A small image flow-matching model, trained from scratch.
Training: cautious_adamw at rate 0.0011, 9900 steps, batches of 256.
Data: 42238 training examples, 60.0 epochs.
Rows from block 3 of a small image flow-matching model, named by matrix and row number. Rows with one number belong to one neuron. Each number is 500 + 50 x the weight over its row's rms, rounded and kept within 0 to 999. All counts start at 0. Numbers have three digits each.
Before each neuron's rows are labels from the 100 images, of 14848 (inputs lightly noised), where the neuron reaches its largest size: "patch colour" is the nearest of a few named colours to the mean colour under the peak; "responds to" is what is common among them. Only what is clearly more common there than usual is listed. The data: capsule endoscopy frames (Kvasir-Capsule). In brackets: how many of the 100.
# gate: MLP gate (model.blocks.3.mlp.gate.weight, 384x192), inputs 128-191
# fc1: MLP up (model.blocks.3.mlp.fc1.weight, 384x192), inputs 128-191
# fc2: MLP down (model.blocks.3.mlp.fc2.weight, 192x384, transposed), outputs 128-191

patch colour: pink (45); yellow (28)
responds to: finding: ileocecal valve (27)
gate.339:527566550524532524564493543580565538494556483534412445481475468464443489440465445464432454474432434592454459446499426498392487512532483431492485489475493463463484432440568459509466492438476465
fc1.339:456501464538480495488400485473624460522556626455579601501487549565541511518497492525517492405496498465504536482386493376433482537508510453432434516520389502588473568546525479413514474476519565
fc2.339:452467510494524528439489537484580543485495488492527371424486525493459516534554449517486445509522522515524512487560478520408499518501601500511358519492473462416447485486524489526490504489491606

patch colour: pink (83)
responds to: finding: ileocecal valve (28)
gate.175:578483552477537495584539519538503502520522413542420518543464446514463472495463410455480481498469451563492490475350451504585556490507439487528506484495438477479388551429499437507459444474432446
fc1.175:492530532517502526525506529561346529482437414528476495521498460490513423492440500491455444567509460482479522549586408527552525500499489376564591421552647471441556471511535516515510572552509479
fc2.175:548549476522491460535508490493408446527500510509430568515450447548546457433474498463515476508468520459492458478480553478615510512524425482543681492434530527563528507493493523467536456498485423

patch colour: grey (41)
responds to: finding: foreign body (27); finding: pylorus (25)
gate.171:499467511455520559529455486528578539554436524539485474549498514560511537601444468499471475401480452511472506490365409495600389611481447416514430539530461470517516440487538404412507447535428528
fc1.171:480547507578507448463510513486499471533438409478506415484460609482496467493578526526486541415471551609455436537541546500605467557450474472471498527467479575595514428416595549413528483469434463
fc2.171:457477524538483505465519447506488405538567513427498463430505558495513445472506457538454500433349416440447525492506457480516480572570478456477477568475509513391444535461426403401479550425445531

patch colour: pink (30)
responds to: finding: blood fresh (27); finding: pylorus (27)
gate.130:532485478494515418475491553470544490418541523522497475541608573543548516577549549536487588614426455483519490528526520542490529498426508490450506504489512617488528560548482486585489455568480468
fc1.130:593509494498507599508472535524523529427515577466487466461498506429510564505520546508452558566530411552561474488492445519577437501470565452479471570476466426535551457501515507587508461517516492
fc2.130:439565355439619519507483592536497571448492493479478537520558500530553476495491492467452618586474511571504508463444526458594497496575471422433516466515456540492511486478421541494456499370545415

patch colour: pink (94)
responds to: finding: ileocecal valve (33); finding: pylorus (28)
gate.169:509443536467473487513499446494566429590466539536512638646631586570490502520431472504513452503501536408505483447425467596531370495488450407421475494467450570423489491463542475530459461414509525
fc1.169:462513480507515524502549487523601471478448558487389420405427402417471445474519506527493565579506533534462459460488490563487505479570445527434471505469423398464502528526526582537459479548494510
fc2.169:466559493523497426492493602507542559599403508537453452341624647570608487431445504448533545461434534474525445437566444462488478565469555488504491527468518518461499463536481529597471570459453551

patch colour: pink (71)
responds to: finding: ileocecal valve (26)
gate.372:529571552526561523539506579546549544445388531528504534514514575509583548486572486436451564495431484564459413494526511513429486560421450529496463489455504483533472455463527506546491474497399443
fc1.372:499539511538499468499571515512321501449476339494470517501502550516561512484486542497477504543493524564491485564601514534514612546520486449615582508477651581484534523509553517544536525542505470
fc2.372:505519511476524494538519514542341525571515554494462534561464486516473555553523472497508498463528462483489498443542493486538570515489467488496695486486600509511532465514493466521519519547507485

patch colour: grey (37)
responds to: finding: blood fresh (31)
gate.206:536501541531572490558549575560548533585532528567479513485465503480500515445452460434449473460456441525469443430457427458453463474467435427407450422429465531488412542428467460421442468399454440
fc1.206:542527501473522493518500508516433527494475386513475488525418492526467565563537487480459530407486490545469483559579517532466558554497483463595562426494623572549544546496535499535558503505475489
fc2.206:499442564510544475504511516501386455492551511484579479462579529529464535509496492502494486595535456493531497452500472491550534510485485501587536474513573525520449445528517441523498492540539540

patch colour: grey (25)
responds to: finding: pylorus (25)
gate.337:510499488523466582525496509539532470506623526484501434520564523550593495447482448471514408563472519376502524467498516469420426597543558407451501540504463432344482413434517567369389524485455455
fc1.337:514518498628544636498517487479494457537718466475520555484443419502477452544460446538524505475504515496481489481439534538579466434487434531473407477502510412565419581577414505476541529496554533
fc2.337:580530474464566493555528487506522508464542491454513599455591563492546389477410565496541419602446568513515485565517575459586525500479562404517512456588546488496573549482502484464417542474530467

patch colour: pink (64)
responds to: finding: pylorus (26)
gate.209:550515542482535458543534533525586506593487598556511481520497510481503579394435465414451450516408448448477461478385447451549413430466451506425434452446435423492380361440490419469457448411463424
fc1.209:532568497490483589522532513521533441569486354481509451468494530509384625494421449440471476528496512539503493578527446519543587493512497515550444523426511508525439450451349493454511509485514475
fc2.209:516547518555576404463464484454461569470550532473500501491508520488489478462576509485449491517342518541569472529503508492550503549488544524471474460534468476467363549423543471550558608414415622

patch colour: orange (33)
responds to: finding: ileocecal valve (27)
gate.167:523570517535557594586447518513596515526543617550408485450407488466616506538498472483525470439449511453466494404464456543449439572516471448421474515524389452478517471479492491427441457521441493
fc1.167:537506493513510512501507490482545501517522387517443508596703622577564468577523549499457539566537482582537486464535497647574531530456493469451545479463493563423518530454472495447468566523510510
fc2.167:559481476549511495559561475537494493458545511488467644636387459457468513513427510497547485474441474521534516518465510498599541544449482479469497457495498503546521481536460533520500469458479432

patch colour: orange (87)
responds to: finding: ileocecal valve (38)
gate.123:496550527635587584512530565541570533500560598508557520462476458452385443422498494497502530493476466517470465504510527500483483545471501492528445448522510497498477549536488491576501517491487504
fc1.123:483453478568506502501510479497497533485506579526447544518510534492548448559485548517504500458458471542409501477538528438472559501481499613432545524548516491511546483500554448468503470488520531
fc2.123:499517537589529393514521511551501468489454583471469464503413461489498471499451519508377516476477489557450487574457395414517455523435469527470458465488439506551532485469547485533514566531335524

patch colour: pink (30)
responds to: finding: pylorus (37)
gate.234:509550523424556576475514558564499542424429474461538482486487509473467544562567489492453465475545495594355491578498432482485474565573475362567502527508459659488517519551436477420447501467449496
fc1.234:493444549487500433548498528492467486452446420521578472486511499479491507458448529475544399477503467485499529534510452437558519524515507478538540525422465527478430476384605529568402508506515476
fc2.234:539548494508539419576558489557552582545441446423448449501503539472493531580507516483553444538547452501524465444532488549446547546561487428640464538425579444479475470539502561523529461533384541

patch colour: pink (59)
responds to: finding: pylorus (31)
gate.261:550571561513581617571510567592558527539536506531485493528511495490480469450442402427410437490401437427436431437478432518441404492488432424422482449462421434443445406491431474411425438441438446
fc1.261:484490504504467413493489479475549472561492573473422452495445472445403512431461480508497501564534485484533532460445568530534464558535532550426471527543463543538483566505523529586524542523531515
fc2.261:491465469497549440477494478586519425471526477476559516503435527571558486475429543435533529482438512550499434556454437504492433471420487446486473477466457538523456562457469494542546551411499444

patch colour: orange (82)
responds to: finding: ileocecal valve (35)
gate.70:523594532451553483522509544509509562509420566554468531452522451536525529518483528464507526478498508467513471517495439592510464471475504448482509508503473480346570439533553479483534479505545492
fc1.70:523570515620493393493593519532497485546529469523526489503496494498541535506603436534487470469485531604525506501516522526514485455580586506523501469488519539512489446485564475460494506525592525
fc2.70:442398565478552408519406456427520577561563578498534522482510497503491491482371487535490442503520618485480484474502510427472511509367415537480510559614501489484529490472632398372501482498449494

patch colour: black (56)
responds to: finding: ileocecal valve (42)
gate.224:505553561437548528518476573517516583405511547552739646600558562530425529448546557491541539502535493601515453486507507524437508462485509565515519496459530582502543478523586474404575506488455476
fc1.224:517490544474521567487485505518610506438521528514418452427444454501426530413510502476474442426473459409475481478494420503515372541502485475490469501493491618426420388483482518340404452394486506
fc2.224:513468506488483473604629565503480581511466435470491463528484492495479531556527407418524473528542488452574532453480506524508540477458433434498527498431493534507483536411514504544497522564444510

patch colour: black (98)
responds to: finding: ileocecal valve (95)
gate.328:544514569598593461550506588537489577500557475488486439466535518445489477435511462447453554491437430578456455472526537534509558447406454591540532494447549420530453513429610468490515433500431416
fc1.328:523489496504514448498544466485449503508584514526503504564557566506574516544553484493502477527487502549409520542486523584444471512486476452555521466500483492503527531564533438495561432566462493
fc2.328:552518445461503471568528453521503526473482520543398550638473448491520519540430505465455483503611457525495465532460510546528536535486401446513470488495501477554492475545563548533484555487524367

patch colour: pink (47); grey (41)
responds to: finding: pylorus (31)
gate.156:505487493457472491531474467473604411588503470492489518565437511491480467462471425510512409490497480597513458493371481509461509460533467409440438548500442559525520517537552491489450552523453494
fc1.156:530530511574547530499483507505464495499514521457508523496542429533484373556490462541492499488455436466519498520480511456551475644479503405560533433529577482393452518477593523574571462524446493
fc2.156:607472420553600459528591566502457525456554558523532521545489561508541426492509505519504477506435530474578512525442554418577490496491465468685499497457526455605447473472496493498442542535512439

patch colour: pink (85)
responds to: finding: ileocecal valve (49)
gate.153:528516550498544538526537573557555570470464571535546507448437559485456544537543468455438549457477442486425426478524512580474447519438481537487450505457492545533507452440490483399478438455427435
fc1.153:504544506526509503520555527505339535448444357515462464493487441502398522545537525509495568567492489513486484580584567516543554499482516516621558459502689515456552509521561495593519550551505497
fc2.153:503473536479483493488512436502328474548554508460517583471484537605522509516508512530486541445555463546484561518518492479457544501515477490426663502550529468509456476506506469508501499539524494

patch colour: black (35)
responds to: finding: ileocecal valve (40)
gate.333:515533530488509591530478530525486540510502564503430393450445459417404455439468484510514484521529439519457458452458544420413470484435501499499480428469479583490480443543449452388500450502536492
fc1.333:499450489498440409538482455454461426615504492544578565528540457546466488508459468507549417474492506502548541506440468424575399409531450495469486500526484551515400548495475537473528497412433521
fc2.333:501542433487599540534556563477503557516477411485563369455547552555532489455462497461597522433494522573531440481528554512555528480446479490437494465426473542539467500560526584480457484471479466

patch colour: grey (40)
responds to: finding: blood fresh (26)
gate.128:529479519458526639478581545514463475435454494495532447471521535531502475508469472516422465462502482405483485484473407524592533401542449409482502635434529519512484425488556539479428551505475502
fc1.128:549608544582490488473499527521589614444507501488498485498503500507494545554536517495531572496533470491471556488481532428477535607428494535496416430569474454456540405509491430407535449549444504
fc2.128:450468548509524500507437571456488439456605459505536528536495511532519543454548468523436608361447516492460497424485518483503443483596517536448499420502475541437533484533394494517409537474530451

patch colour: pink (43); orange (34)
responds to: finding: ileocecal valve (48)
gate.347:553461523536517440569572517523549482599533523500517499543450483471483516405435405462511451493438491505479447411439450417477495461506445480448454445490464565515365462456406477436455472420468468
fc1.347:509505503439513431518513490451465489442532575551472445465474445455532515486547505488515481484486462520527473526436529549576461446462514596372563575519501445474527560513503399548546475513482501
fc2.347:480480539486439510494481404499417420423558417495590500547480517480559508485480488542471527532453493518522492594424466524472441535543585448327520527487396512535523537484481479496520484478470466

patch colour: black (98)
responds to: finding: ileocecal valve (89)
gate.252:540539544469528499539511489557405495498484499495451467568534522484443471440477437485439454519404434491451462523476519504543533461514438437535592486493530503580524487500474478558464475529486432
fc1.252:507451499565518483496499477519591489598386493479502515512487525498556462403409436523492417515550507476582497471419427385472450520520501419374439486492381588591444573491383555544456504363496496
fc2.252:498503577486496545509521557507549504448466434496548417544519477522508562510554544502588539466464520477468478417458567461521481467545461454474505517461462493357550488411515493468535536429558418

patch colour: black (33)
responds to: finding: ileocecal valve (34)
gate.77:512530514571520549551547514561512518505527486519460535568625700616595526567472436510466467484467462455420486479498460465497534478429454450445499539477501479586453511481403398528497433483431481
fc1.77:501526521552495555529489504540503464521484475498503430421433443429415439501307365496450374496491486466436507482514407415499537560490466407457517550518499479530485471507363452546446506457472505
fc2.77:510470467516569493436436576483470529521474540559371522510496536570573550433406529464549564540484551481591410480465481415430466393518436554534460465436486458464473493544457496490476562420546577

patch colour: grey (29)
responds to: finding: blood fresh (25)
gate.47:540524486494570591466646531483471486553462515464487516510462548470463559469506535512486533565553478634468502432523403514484497474491476412547561458456489471558518444526409480468477454498486471
fc1.47:546573530507500459440632499480489514433562564499524515452510505513491571520526636501519638556545514540520464473566558510513534441354467550549506450452516572462519497535628458457570347471563491
fc2.47:551473502442475514504381506437514446506508520504558516556442522493467538471512452505502487570490478538463517490557492504454533494634566535500515514550499478666522392512444497454481580468534482

patch colour: orange (57); pink (31)
responds to: finding: ileocecal valve (26)
gate.92:522565564485537563540476549542618555489503574537565628590600610592559533569560537474462541494486462543473470534500550559539498535495520497497416456485464445451557496460534553583515488493485484
fc1.92:494541513536509545507486514515472535550488552506555539564556632561574570452465482530543507512458541500514507436546406425602502425526490391530472505470519537490523464430559463474455517476552485
fc2.92:593520400451459567499543515507487470525482448525515483488524487539501506521468516469497474477532471501555536433487583549540602520560459437511459467455542519441529466547501524516456469605516468

patch colour: black (54)
responds to: finding: pylorus (30)
gate.5:562572543573565501514517623584439576470492445535523451566453526445439504471522495436428496445454430495438424523550503514466509496445455520534563465382559466553509434464522493495504459544461416
fc1.5:485488528543531506520566523514481472454516437500518492432505445489479512533435451518503503543498505514538478472463478426632478530502498410524488456540541541340479533517433487485457518383467520
fc2.5:537441554615578474503496532480397493531583467444544545503522491513489455477511567590538435564473474514512460579428536527507525535446452483340562466539528461395429526484557433511471540496456546

patch colour: grey (39); pink (30)
responds to: finding: pylorus (26)
gate.145:496540514440537495503404529500533534529540590500444461564585477512470482512535547495504532627487444462472509459528497548443502417505491502505489387556472361473499497548478445478518461534469501
fc1.145:480418477473507458479459458512579468574624502450484492474537467568634392467536591517523481518514508499593499423444529461417524473557480523506509476539453392440470485581546562502530604547503546
fc2.145:431449535553621514430474511449458408403540520500549507525482536543535564504452542630553488570535469429482456539516463537446456522473497472528461406590550438395470463524487552435426507512515600

patch colour: grey (29); pink (26)
responds to: finding: blood fresh (32)
gate.15:516435492483491519502515533479486473539486507507607367490584521536458567390477536473486460501453534465416486449458483501551451461412508484471535543511531351512487421534498521601507500459522449
fc1.15:504529527429490475471515490488562531526563576517489476510532497511505555506467592481540563439468493429453490485519534542459407455516552769357429552495454477456509556481595411493515385444575481
fc2.15:585486462528553539496518476480490458583499441467557582490582521460477407570623530602523416464523482455426495479428476476545601459517401417474480410503518462477568521424476546558508485508549574

patch colour: pink (43)
responds to: finding: ileocecal valve (36)
gate.309:598575533463523463531569536515527534566484515547591497528446485459478521499568547464488553525501472565511462488508537540555536487486455465505522482476501471515551506537511525476508486518472462
fc1.309:541500520544512509466593539474464557527492515532473492521536625538511531460497563479536535487534517538548499462505486506494520463490549720490532495470546524569503549468577517524586431480533500
fc2.309:523459412491508456489462435467482497520472483536594462546385471477477495512428467575487576416483539496401505514446489400453503451533576577438474458545433497523525521497485569494531506491493529

patch colour: orange (49)
responds to: finding: foreign body (36)
gate.41:488524481513513431536512512523601501547456582523484496551432587524569440473534536504499548421477454507443499515469509501409476410472502489483460441501479574559607437520394459598454599464538489
fc1.41:481466461468468503546400497476479464514366491489464531549558471467457453475489387507532392478468519467516492439506464543518488539561498394509505471461460542340433493451564500550380558548446508
fc2.41:480451542510462472489458438583479533570481557475478545530466450506447463538476526503520415427594547515482556477514473455625508468456529478564489440482518462553526431445494489518579476411494537

patch colour: pink (51); grey (38)
responds to: finding: pylorus (25)
gate.247:495488504542510470486563511506599474521515452496457494467459511492541511472499503479531528458500522473504443438426469537608456560459483546503395572430446485453517537493566537471527482435472466
fc1.247:525423501504528499525540504535381482365452454476575472423442361431476422529454497540463452470505483530496493528547509403465483450559559519589555445543614653409495458550499474594507539525559519
fc2.247:531517559476524467539526435527528444437505527496567528489502553541548521506437553510472546436595579537486437568517478585434501517524471487586451497493427445529526488546492610500516494607486444

patch colour: black (79)
responds to: finding: ileocecal valve (27)
gate.13:552538522507559560503502534537385517442504461533443475502525431532502358498492498494462512538473472538504447552517486499384513528467501483540598442489578511462520485543456466488499488570482502
fc1.13:489484499537479503535489479513606432622515512491507507518481540486455516514429401513486382451494517373427528407380457519566446561542461384437454522519394485526490498473405490512413507454465494
fc2.13:448536532511497432531532504505370470514440524503424457494555430581551474548458550515459542461503538470492470412500436526629485542471514478471591441456543494402562490497440585538448525577509471

patch colour: orange (82)
responds to: finding: ileocecal valve (64)
gate.83:533552532542585558507557551513524557485599554553637570447475404459398449548414483470512536475496475512445483491488457534508465595434457491434477471493525455338522463491446461455508458444487476
fc1.83:443478510537488457569546481470500465539559546538454518521532574486655458496525482487472524461452526379540483444620572503503423537445508497488529463513442385439468532508532436360489501481389532
fc2.83:483444586510601535412501532438457496501535468456469530520507522455520548525478472516384506473619553419547547455384398466509502477560423437519448502489517512461436447522620482454484591453631467

patch colour: orange (73)
responds to: finding: ileocecal valve (44)
gate.230:529538528562514485504478494513614502569530537538439539422489442551537519466462482473485482398502526463565469444369500487567468515516461423408403510496447541293455471533458480412407492323504501
fc1.230:467501473471483609529473461502533482588491516452413415581471511510497396554526494525473509473482456422472507485414521598444484487522523420550483518553468541640547546511473455525483489519536499
fc2.230:539524519451455474518476459529520431431589527541584588537487505496498458551437487539474479509578486624452450561551509455451482512510504441533494493537550489568546509538443537604555477457525505

patch colour: black (43)
responds to: finding: ileocecal valve (37)
gate.101:564476533490489465524526506482523520517529520516436595671626598542622459502542534442547515590457504565473477482433533514490529484440477590460456411447452487415513498463598468495565433536485460
fc1.101:480559515505498413518504495536486474567517572587475612571544558506518522570469500515532489510523489522586499452541463538507456610514519538490462440532508477556496567524583490503483544363498511
fc2.101:519485549444512510504492445460520538529492458563481604688348340385379552608580440536518477454490481497442543505494534538551492502538555508566557450501487530482556560564584556513508534496528459