{"model": "image flow-matching model", "train_examples": 42238, "horizontal_flip": true, "cond_dim": 256, "activation": "swiglu", "qk_norm": true, "patch_size": [8, 8], "width": 192, "positions": "sincos", "optimizer": "cautious_adamw", "beta1": 0.9, "eps": 1e-08, "batch_size": 256, "lr_schedule": "wsd_sqrt", "weight_decay": 0.2}
Rows from block 2 of a small image flow-matching model, named by matrix and row number. Rows with one number belong to one neuron. Each number is 500 + 40 x the weight over its row's rms, rounded and kept within 0 to 999. All counts start at 0. Numbers have three digits each.
After each neuron's rows are labels from the 100 images, of 14848 (inputs lightly noised), where the neuron reaches its largest size: "responds to" is what is common among them. Only what is clearly more common there than usual is listed. The data: capsule endoscopy frames (Kvasir-Capsule). In brackets: how many of the 100.
# gate: MLP gate (model.blocks.2.mlp.gate.weight, 384x192), inputs 0-63
# fc1: MLP up (model.blocks.2.mlp.fc1.weight, 384x192), inputs 0-63
# fc2: MLP down (model.blocks.2.mlp.fc2.weight, 192x384, transposed), outputs 0-63

gate.205:508541560537543477504524536494487468547414534512474528520464420444418488510434464548492536439531479540487495531533433458497443528521403481466522517519517532531510515453508487477523610587511436
fc1.205:516456547417506567450466506447604453405497491458473483523464538433516489513469498476476482459522539497486496596500537487498463496503534506466447555512516582492521524482490487504503491456474517
fc2.205:553650514496429420510560478533488527528495523477505493508503458533515491505478602476499501459494492555469528504532520491486480546513500493511537553502465322502503519461530497494535481495526527
responds to: finding: blood fresh (28)

gate.153:468538520489503486466463515552464532504541541522530502532470597468520519525518546500514555535526540549538521554535478518521552526532484548525539488527569556531517530502494486433509432538424470
fc1.153:499523493516490513512546545559474542545499481515465496512478509467435579452484531500522510623580537543513514483561529482503509493507435497509499510516501479479486538464545479521426481583494462
fc2.153:487512465518517497513506466543491522508474498491458451490515483455507431513569516497491497525495501490506519501495527487478483579415521480498475492542451486509478498473462463511517444532517489
responds to: finding: ileocecal valve (49)

gate.211:508534533517515523465498490431503533514478481460543479498405568550477497501466460498547502450508508465500445446499458427549494519513473470503479485489534528491512508544488460470418406388614531
fc1.211:499567526524514455519509536526534515493472538450498499505517441381538506466495524510472473578571494487520514473516594508530525486532601492485502489503563527579564497533568517531500533594402462
fc2.211:482480517400498514447535438579556546529474480454485533490449529546495477477431517511491516510438525402528518476492510476468540516565519496469512525517534502573530589463486446517527509570522500
responds to: finding: pylorus (32)

gate.16:497469546490490533469562499525531549442548459480466447518506523479481510496519483494526522559497473503483503549494508558495548508471534556486476512482497580457494486510524512502439461419500451
fc1.16:481511441466505480532437504455479431536481533522516555487485483513505488512454506512450495425498522508512508475494494464500426484523475435526516495529492436562512504492473488508564547574482550
fc2.16:545640481539477382504549475485467496552501543465490441542486467507483504525494502426557451480510522538511551544580534490479529505526511509468537521551401385460458519485498475567507516522517560
responds to: finding: blood fresh (32)

gate.128:541509433494483504494488526539492436513504537548608514524535531572534544567530518516518527556580489558493529518574499514477549448512559544536569503490480481536468505447478526505512447435539483
fc1.128:482497511537497513495538533559524564500482472573508511510556446497507479533546495548588530536573511505461441525544560562519537488504547518459525502513494531491511542463529532515458415505576418
fc2.128:454486434483513503472542484519467467497493467466541498499477547466524455535534464513483488423482474524503498514564488492489495487560545501525506535477551491503496530409468517491517517541605525
responds to: finding: blood fresh (39)

gate.312:484523479521470454551497475516540485503496522529459513512549495530485555562524515531563539459562474585473562504587509522543535531563504488539542570541491473489514473470512449493497480503504417
fc1.312:399519495433469480531484539546511417522484551557419516496534521428482438518456512489493481508494409517489550508490536532484462488507545471474484506478515499503563494607565509473492498533435459
fc2.312:399470518547500489536492530480533507509529580522515536469430507471470517461491567474484492483511516441410531529519484539518515510539551509475514468443498536429511526429482496425566452542605376
responds to: finding: ileocecal valve (33)

gate.299:618515477517471465528462485410463589505475484487493532494463491536481578476427490540581509535458418488536458475511429458534551545518454455452467499530508577512537450432498501497408450458509513
fc1.299:493487542532564492454507607469540574488473499499448491534479522539518522402511504529522485568526512470533545491529528515502486519499625535541493531537518483504455440429565488527453511537444523
fc2.299:492556497459493437546403562398523463444499469577484532495474518530552576591474531575447504527498472485572530482409491523459531517549494463447480480541478504460431432589505485514552482496426511
responds to: finding: blood fresh (27)

gate.340:487439499443543471511531494506497508556556438544482524528494551613542549501486577537473527533462520556533513518518492544549542526558496553507532532565505518473426421446432446492534508467499485
fc1.340:460485483514500507583524585544478593585480532595467555556529492576482575508502497549547523552559549549540553497564578539514544510502443531535548488475481440435504419475456486451417540450525456
fc2.340:486393512548579540561426591442570475462546541507491521464553533429546529505530479538511492516469481532476506456455491477505435529457430546577442527488497590445438463514535496452508443489556429
responds to: finding: pylorus (26)

gate.111:429482493475491503513512535493569521505502524542539509574506507462531488558520525521575561547555502521524577565578516506536569580510533545512516520518544532464484473508467441392471459505479463
fc1.111:455506544533515531525511510490489549508535547523538526506508540550488529552545491531558533543533491508506561466519496521536596521494548500517531504533530571498521499544485478459432430440508493
fc2.111:593414523455489635501514459529437488526511498483496484533512484491498522477550572547480549504563515498515503463503459464501462540452524470515526482501483632505489438554514516545496442515475504
responds to: finding: foreign body (27)

gate.328:477508498500485499530455542486611559463419531532508456578582415447554517527428503527491475466475509471476577482562435494489491546484439492484501520517474497498497477519506427457492485576416468
fc1.328:561478518568496499498493464467442440494522503450471494461444509502421470475510472472438482492464421540477427502467413519536455458536474483461444454507492566552526532472486600539527555428545502
fc2.328:505466436439463512550452541474611458473473491481524428494555469492480538511518569533559423498509506526519520522504496471496495624511476457475528374484501509465487431583494497488515500523512506
responds to: finding: ileocecal valve (39)

gate.354:482510514517480512528430479447537460461500506440480504492474420477498483507433471500435459405460445467498470504476471517517471526540504463501447484472480538537483449441511537481505568527529512
fc1.354:459500422512406552468471476466443536529448512551479596514486563463507515552567407551538519508531487483444462531504464531502487524515497431449507439496498540525526453490493510529469556483562546
fc2.354:459551541440420477517509523425504483461498513569553563493523509578516534504512513554479455485547473472550495496516453544480476476504499515489509472538427479457439386538546618433561531536501458
responds to: finding: ileocecal valve (27)

gate.228:506494480515484521504482477550499521537509445492528508526486506531503490511398455494538530470550506511468523502550531462488419485508565479459573500578542517512513500485500484500511402458438530
fc1.228:479519478516475527510504505523563540499488472424488480514483516472521549526516484469456481431455533488451554476468449427511514535480417450512491493506487496532491488507557495521574499507402414
fc2.228:507489492543550514485510483470444453476514504531509497524544458459520485517486482508510557585463468512436563533579529557510528557511553485406436497494528492513513484485496534496493575530482528
responds to: finding: blood fresh (33)

gate.286:450437482445480503434418469425475485477488529459489526532475575421547521522520503509530512483505499544522512522493408520534544594517411507560485528541502526548537519536500532504533448534471454
fc1.286:520571565516553499540549582533491457455558536469542511503477549436551466448452530478528490497481411485549402516454461464495501497498602531488470456478481490432497493508481503502424418507436403
fc2.286:501471442430619470538437594403509450452557517495494501439496479460434449524501500454508567518491506496549574556559493474486523537517502537490483484599406533427442512472497514484508487490465507
responds to: finding: foreign body (33)

gate.381:545551479499528504487522503523535467504587560476460519526456535606528547501515533459541459495547531471552474488559570481511504519478582491475530493549566483508578505466540491480539471636541471
fc1.381:515530570478529504452489478519523543491537507529560475501536553484560559530542528472506512496506496488462515524502560521487563506458473535495491483499545534522456567488540496533422384433547503
fc2.381:399555508558453525502514504488568454473486494545478477512580530481495517440500557493529490450556537471478482372477501504566467479515499505478525537581449560448460479491569504474523467487517488
responds to: finding: blood fresh (26)

gate.44:474457420395466394475486467484479468532523564449476557515425532515495506526495512511522511555509538538572526520496473538542500584544505462477485557553517434449440430455474490426526522548509509
fc1.44:461471470450446503513491530467534557489462512533521523552509583470494500556515519555468522506501519555478566496490489528543578552509492568567512577532537487473467463559494448461472465543396504
fc2.44:545475499530442570486533510495497485471522524500530510427495589473537505484493465519490513483507470487438469505477522506524481503488536561561466630475550534469461483497527478498521499493536460
responds to: finding: blood fresh (30)

gate.233:477509497507486499512520456476464432540478561488461571521510589467473500506476474517496520467549520480521472562493558504474411521499554516498452513515515465504484495508461504479473520607610554
fc1.233:487536508538511475510549505517536466539547426514432516458500477501526538508528507483525488550497549532480490452544427534501498498502523496486514503547503498464558439534485504490480510424488470
fc2.233:570505475497517518556497484447517537527549523457537521502418503503500546509502446484490459496474528484487496447492435495470465409437410519545479526489489533538467483483520505557472503504473523
responds to: finding: pylorus (40)

gate.6:498471455515498509487466523503466522536564532493511559544487604559517565546539492522516531514502571545578483537504503521565548551544525506518531522556536525533465416497451472478475453524519541
fc1.6:541565564484529471541499522485538437509482467505481505556415511506506506410384509537515480552542434493480486455446577510469532547480388516524483498454514518495534414500475506462531509381544478
fc2.6:559554453515472484493491519471445522483545509538504557559458511551479542507542502580517491567442522496440484449529504470467522458451549496508509524559441480471474469504517513516537468482575517
responds to: finding: pylorus (31)

gate.237:520486488505518475526468493438495490530536423425467508497474438511557482477520513515471501434444466492513459496491438426546471529588455463501476552516491476535460444445510458501505467501484531
fc1.237:557406477445532563423505453487417496469488476491463556477392431546518511466514509472485494482486542472559492554467481477475502511486451510485491469500467593490491518512495503516514525555525516
fc2.237:548688505536547397456552476503444526547490471472519469552443482532480481537485447486497476496500505528501500509561483491499471434518504485481485509532455320503502529454475509526465512500471542
responds to: finding: blood fresh (41)

gate.271:488530498510534459519512546496527583568443495484553529562464509539482503586451543580508561444515530541529533500554501465548520529542549528538580537485558485443468499470499465422476495531529548
fc1.271:490567494544540493544504503479374483558508490468513521431463477518494448463422500514443488479438441496453512385473469485501473500503514463472469477507489429493498453529529520484500508512475530
fc2.271:468410487546562613515459503492511515526515461491521507506515475468490520529491504475503469451512513481461484485511514483523564531508468488474521372510489635511486499510483500479489490471479555
responds to: finding: ileocecal valve (50)

gate.98:492535522531548490518568570569515562540524504538538496538489473445483426493492511512542530487599517513455431514551551524502471547482492528455558534485474446453428542447469532511474585465486422
fc1.98:482466472499378529534410432456490461521464501485500502463532546519457571463538457523472470511451466528516551462497536494492515465542535471550470455526508546551535416463467501477509495512506545
fc2.98:485523508545581490505407566438509449457587504513524511466530490502485418488496445482478538543404484560563557517522522490517482530534487472451517466515494516452475535491512489507523546463494477
responds to: finding: blood fresh (25)

gate.136:549454537463569467503529551535498549526570520491483449518569455600474542531518540486475542538521445543490524535532452534551533494514498541539537487503508542501484585507489451511537480439474467
fc1.136:488493503496507464470483487456521434471573488508478451463438473512463527492498505438469466444385547472537414481491503459497459444554550474426485483484476499581450482444502515509539477509489496
fc2.136:485502495534566517495515527469498448465498531453489452517580447499475480463562510532598493531506452528535525512500451510486460538417528560528557491481489500487465456535483470486560483536460612
responds to: finding: blood fresh (31)

gate.127:551472576499525481508544582539531491520551530536465438516545498528447585534510540526453484535526504522508462543467452500463559486514386575528513550549478492475535489459475488477487468578403472
fc1.127:509529534489526482583490506572472530480468562461465505449506487525501446502450483484441447438369434476498548483452458519544492502529392464481468483495521469521464455510494512473530466515434504
fc2.127:544490444502540504555487541447574474475547579477448406495503540486486530513480470440505542542546505496512541508529465460469526513475524570542493481548426507440480499474502579479598483558567435
responds to: finding: blood fresh (34)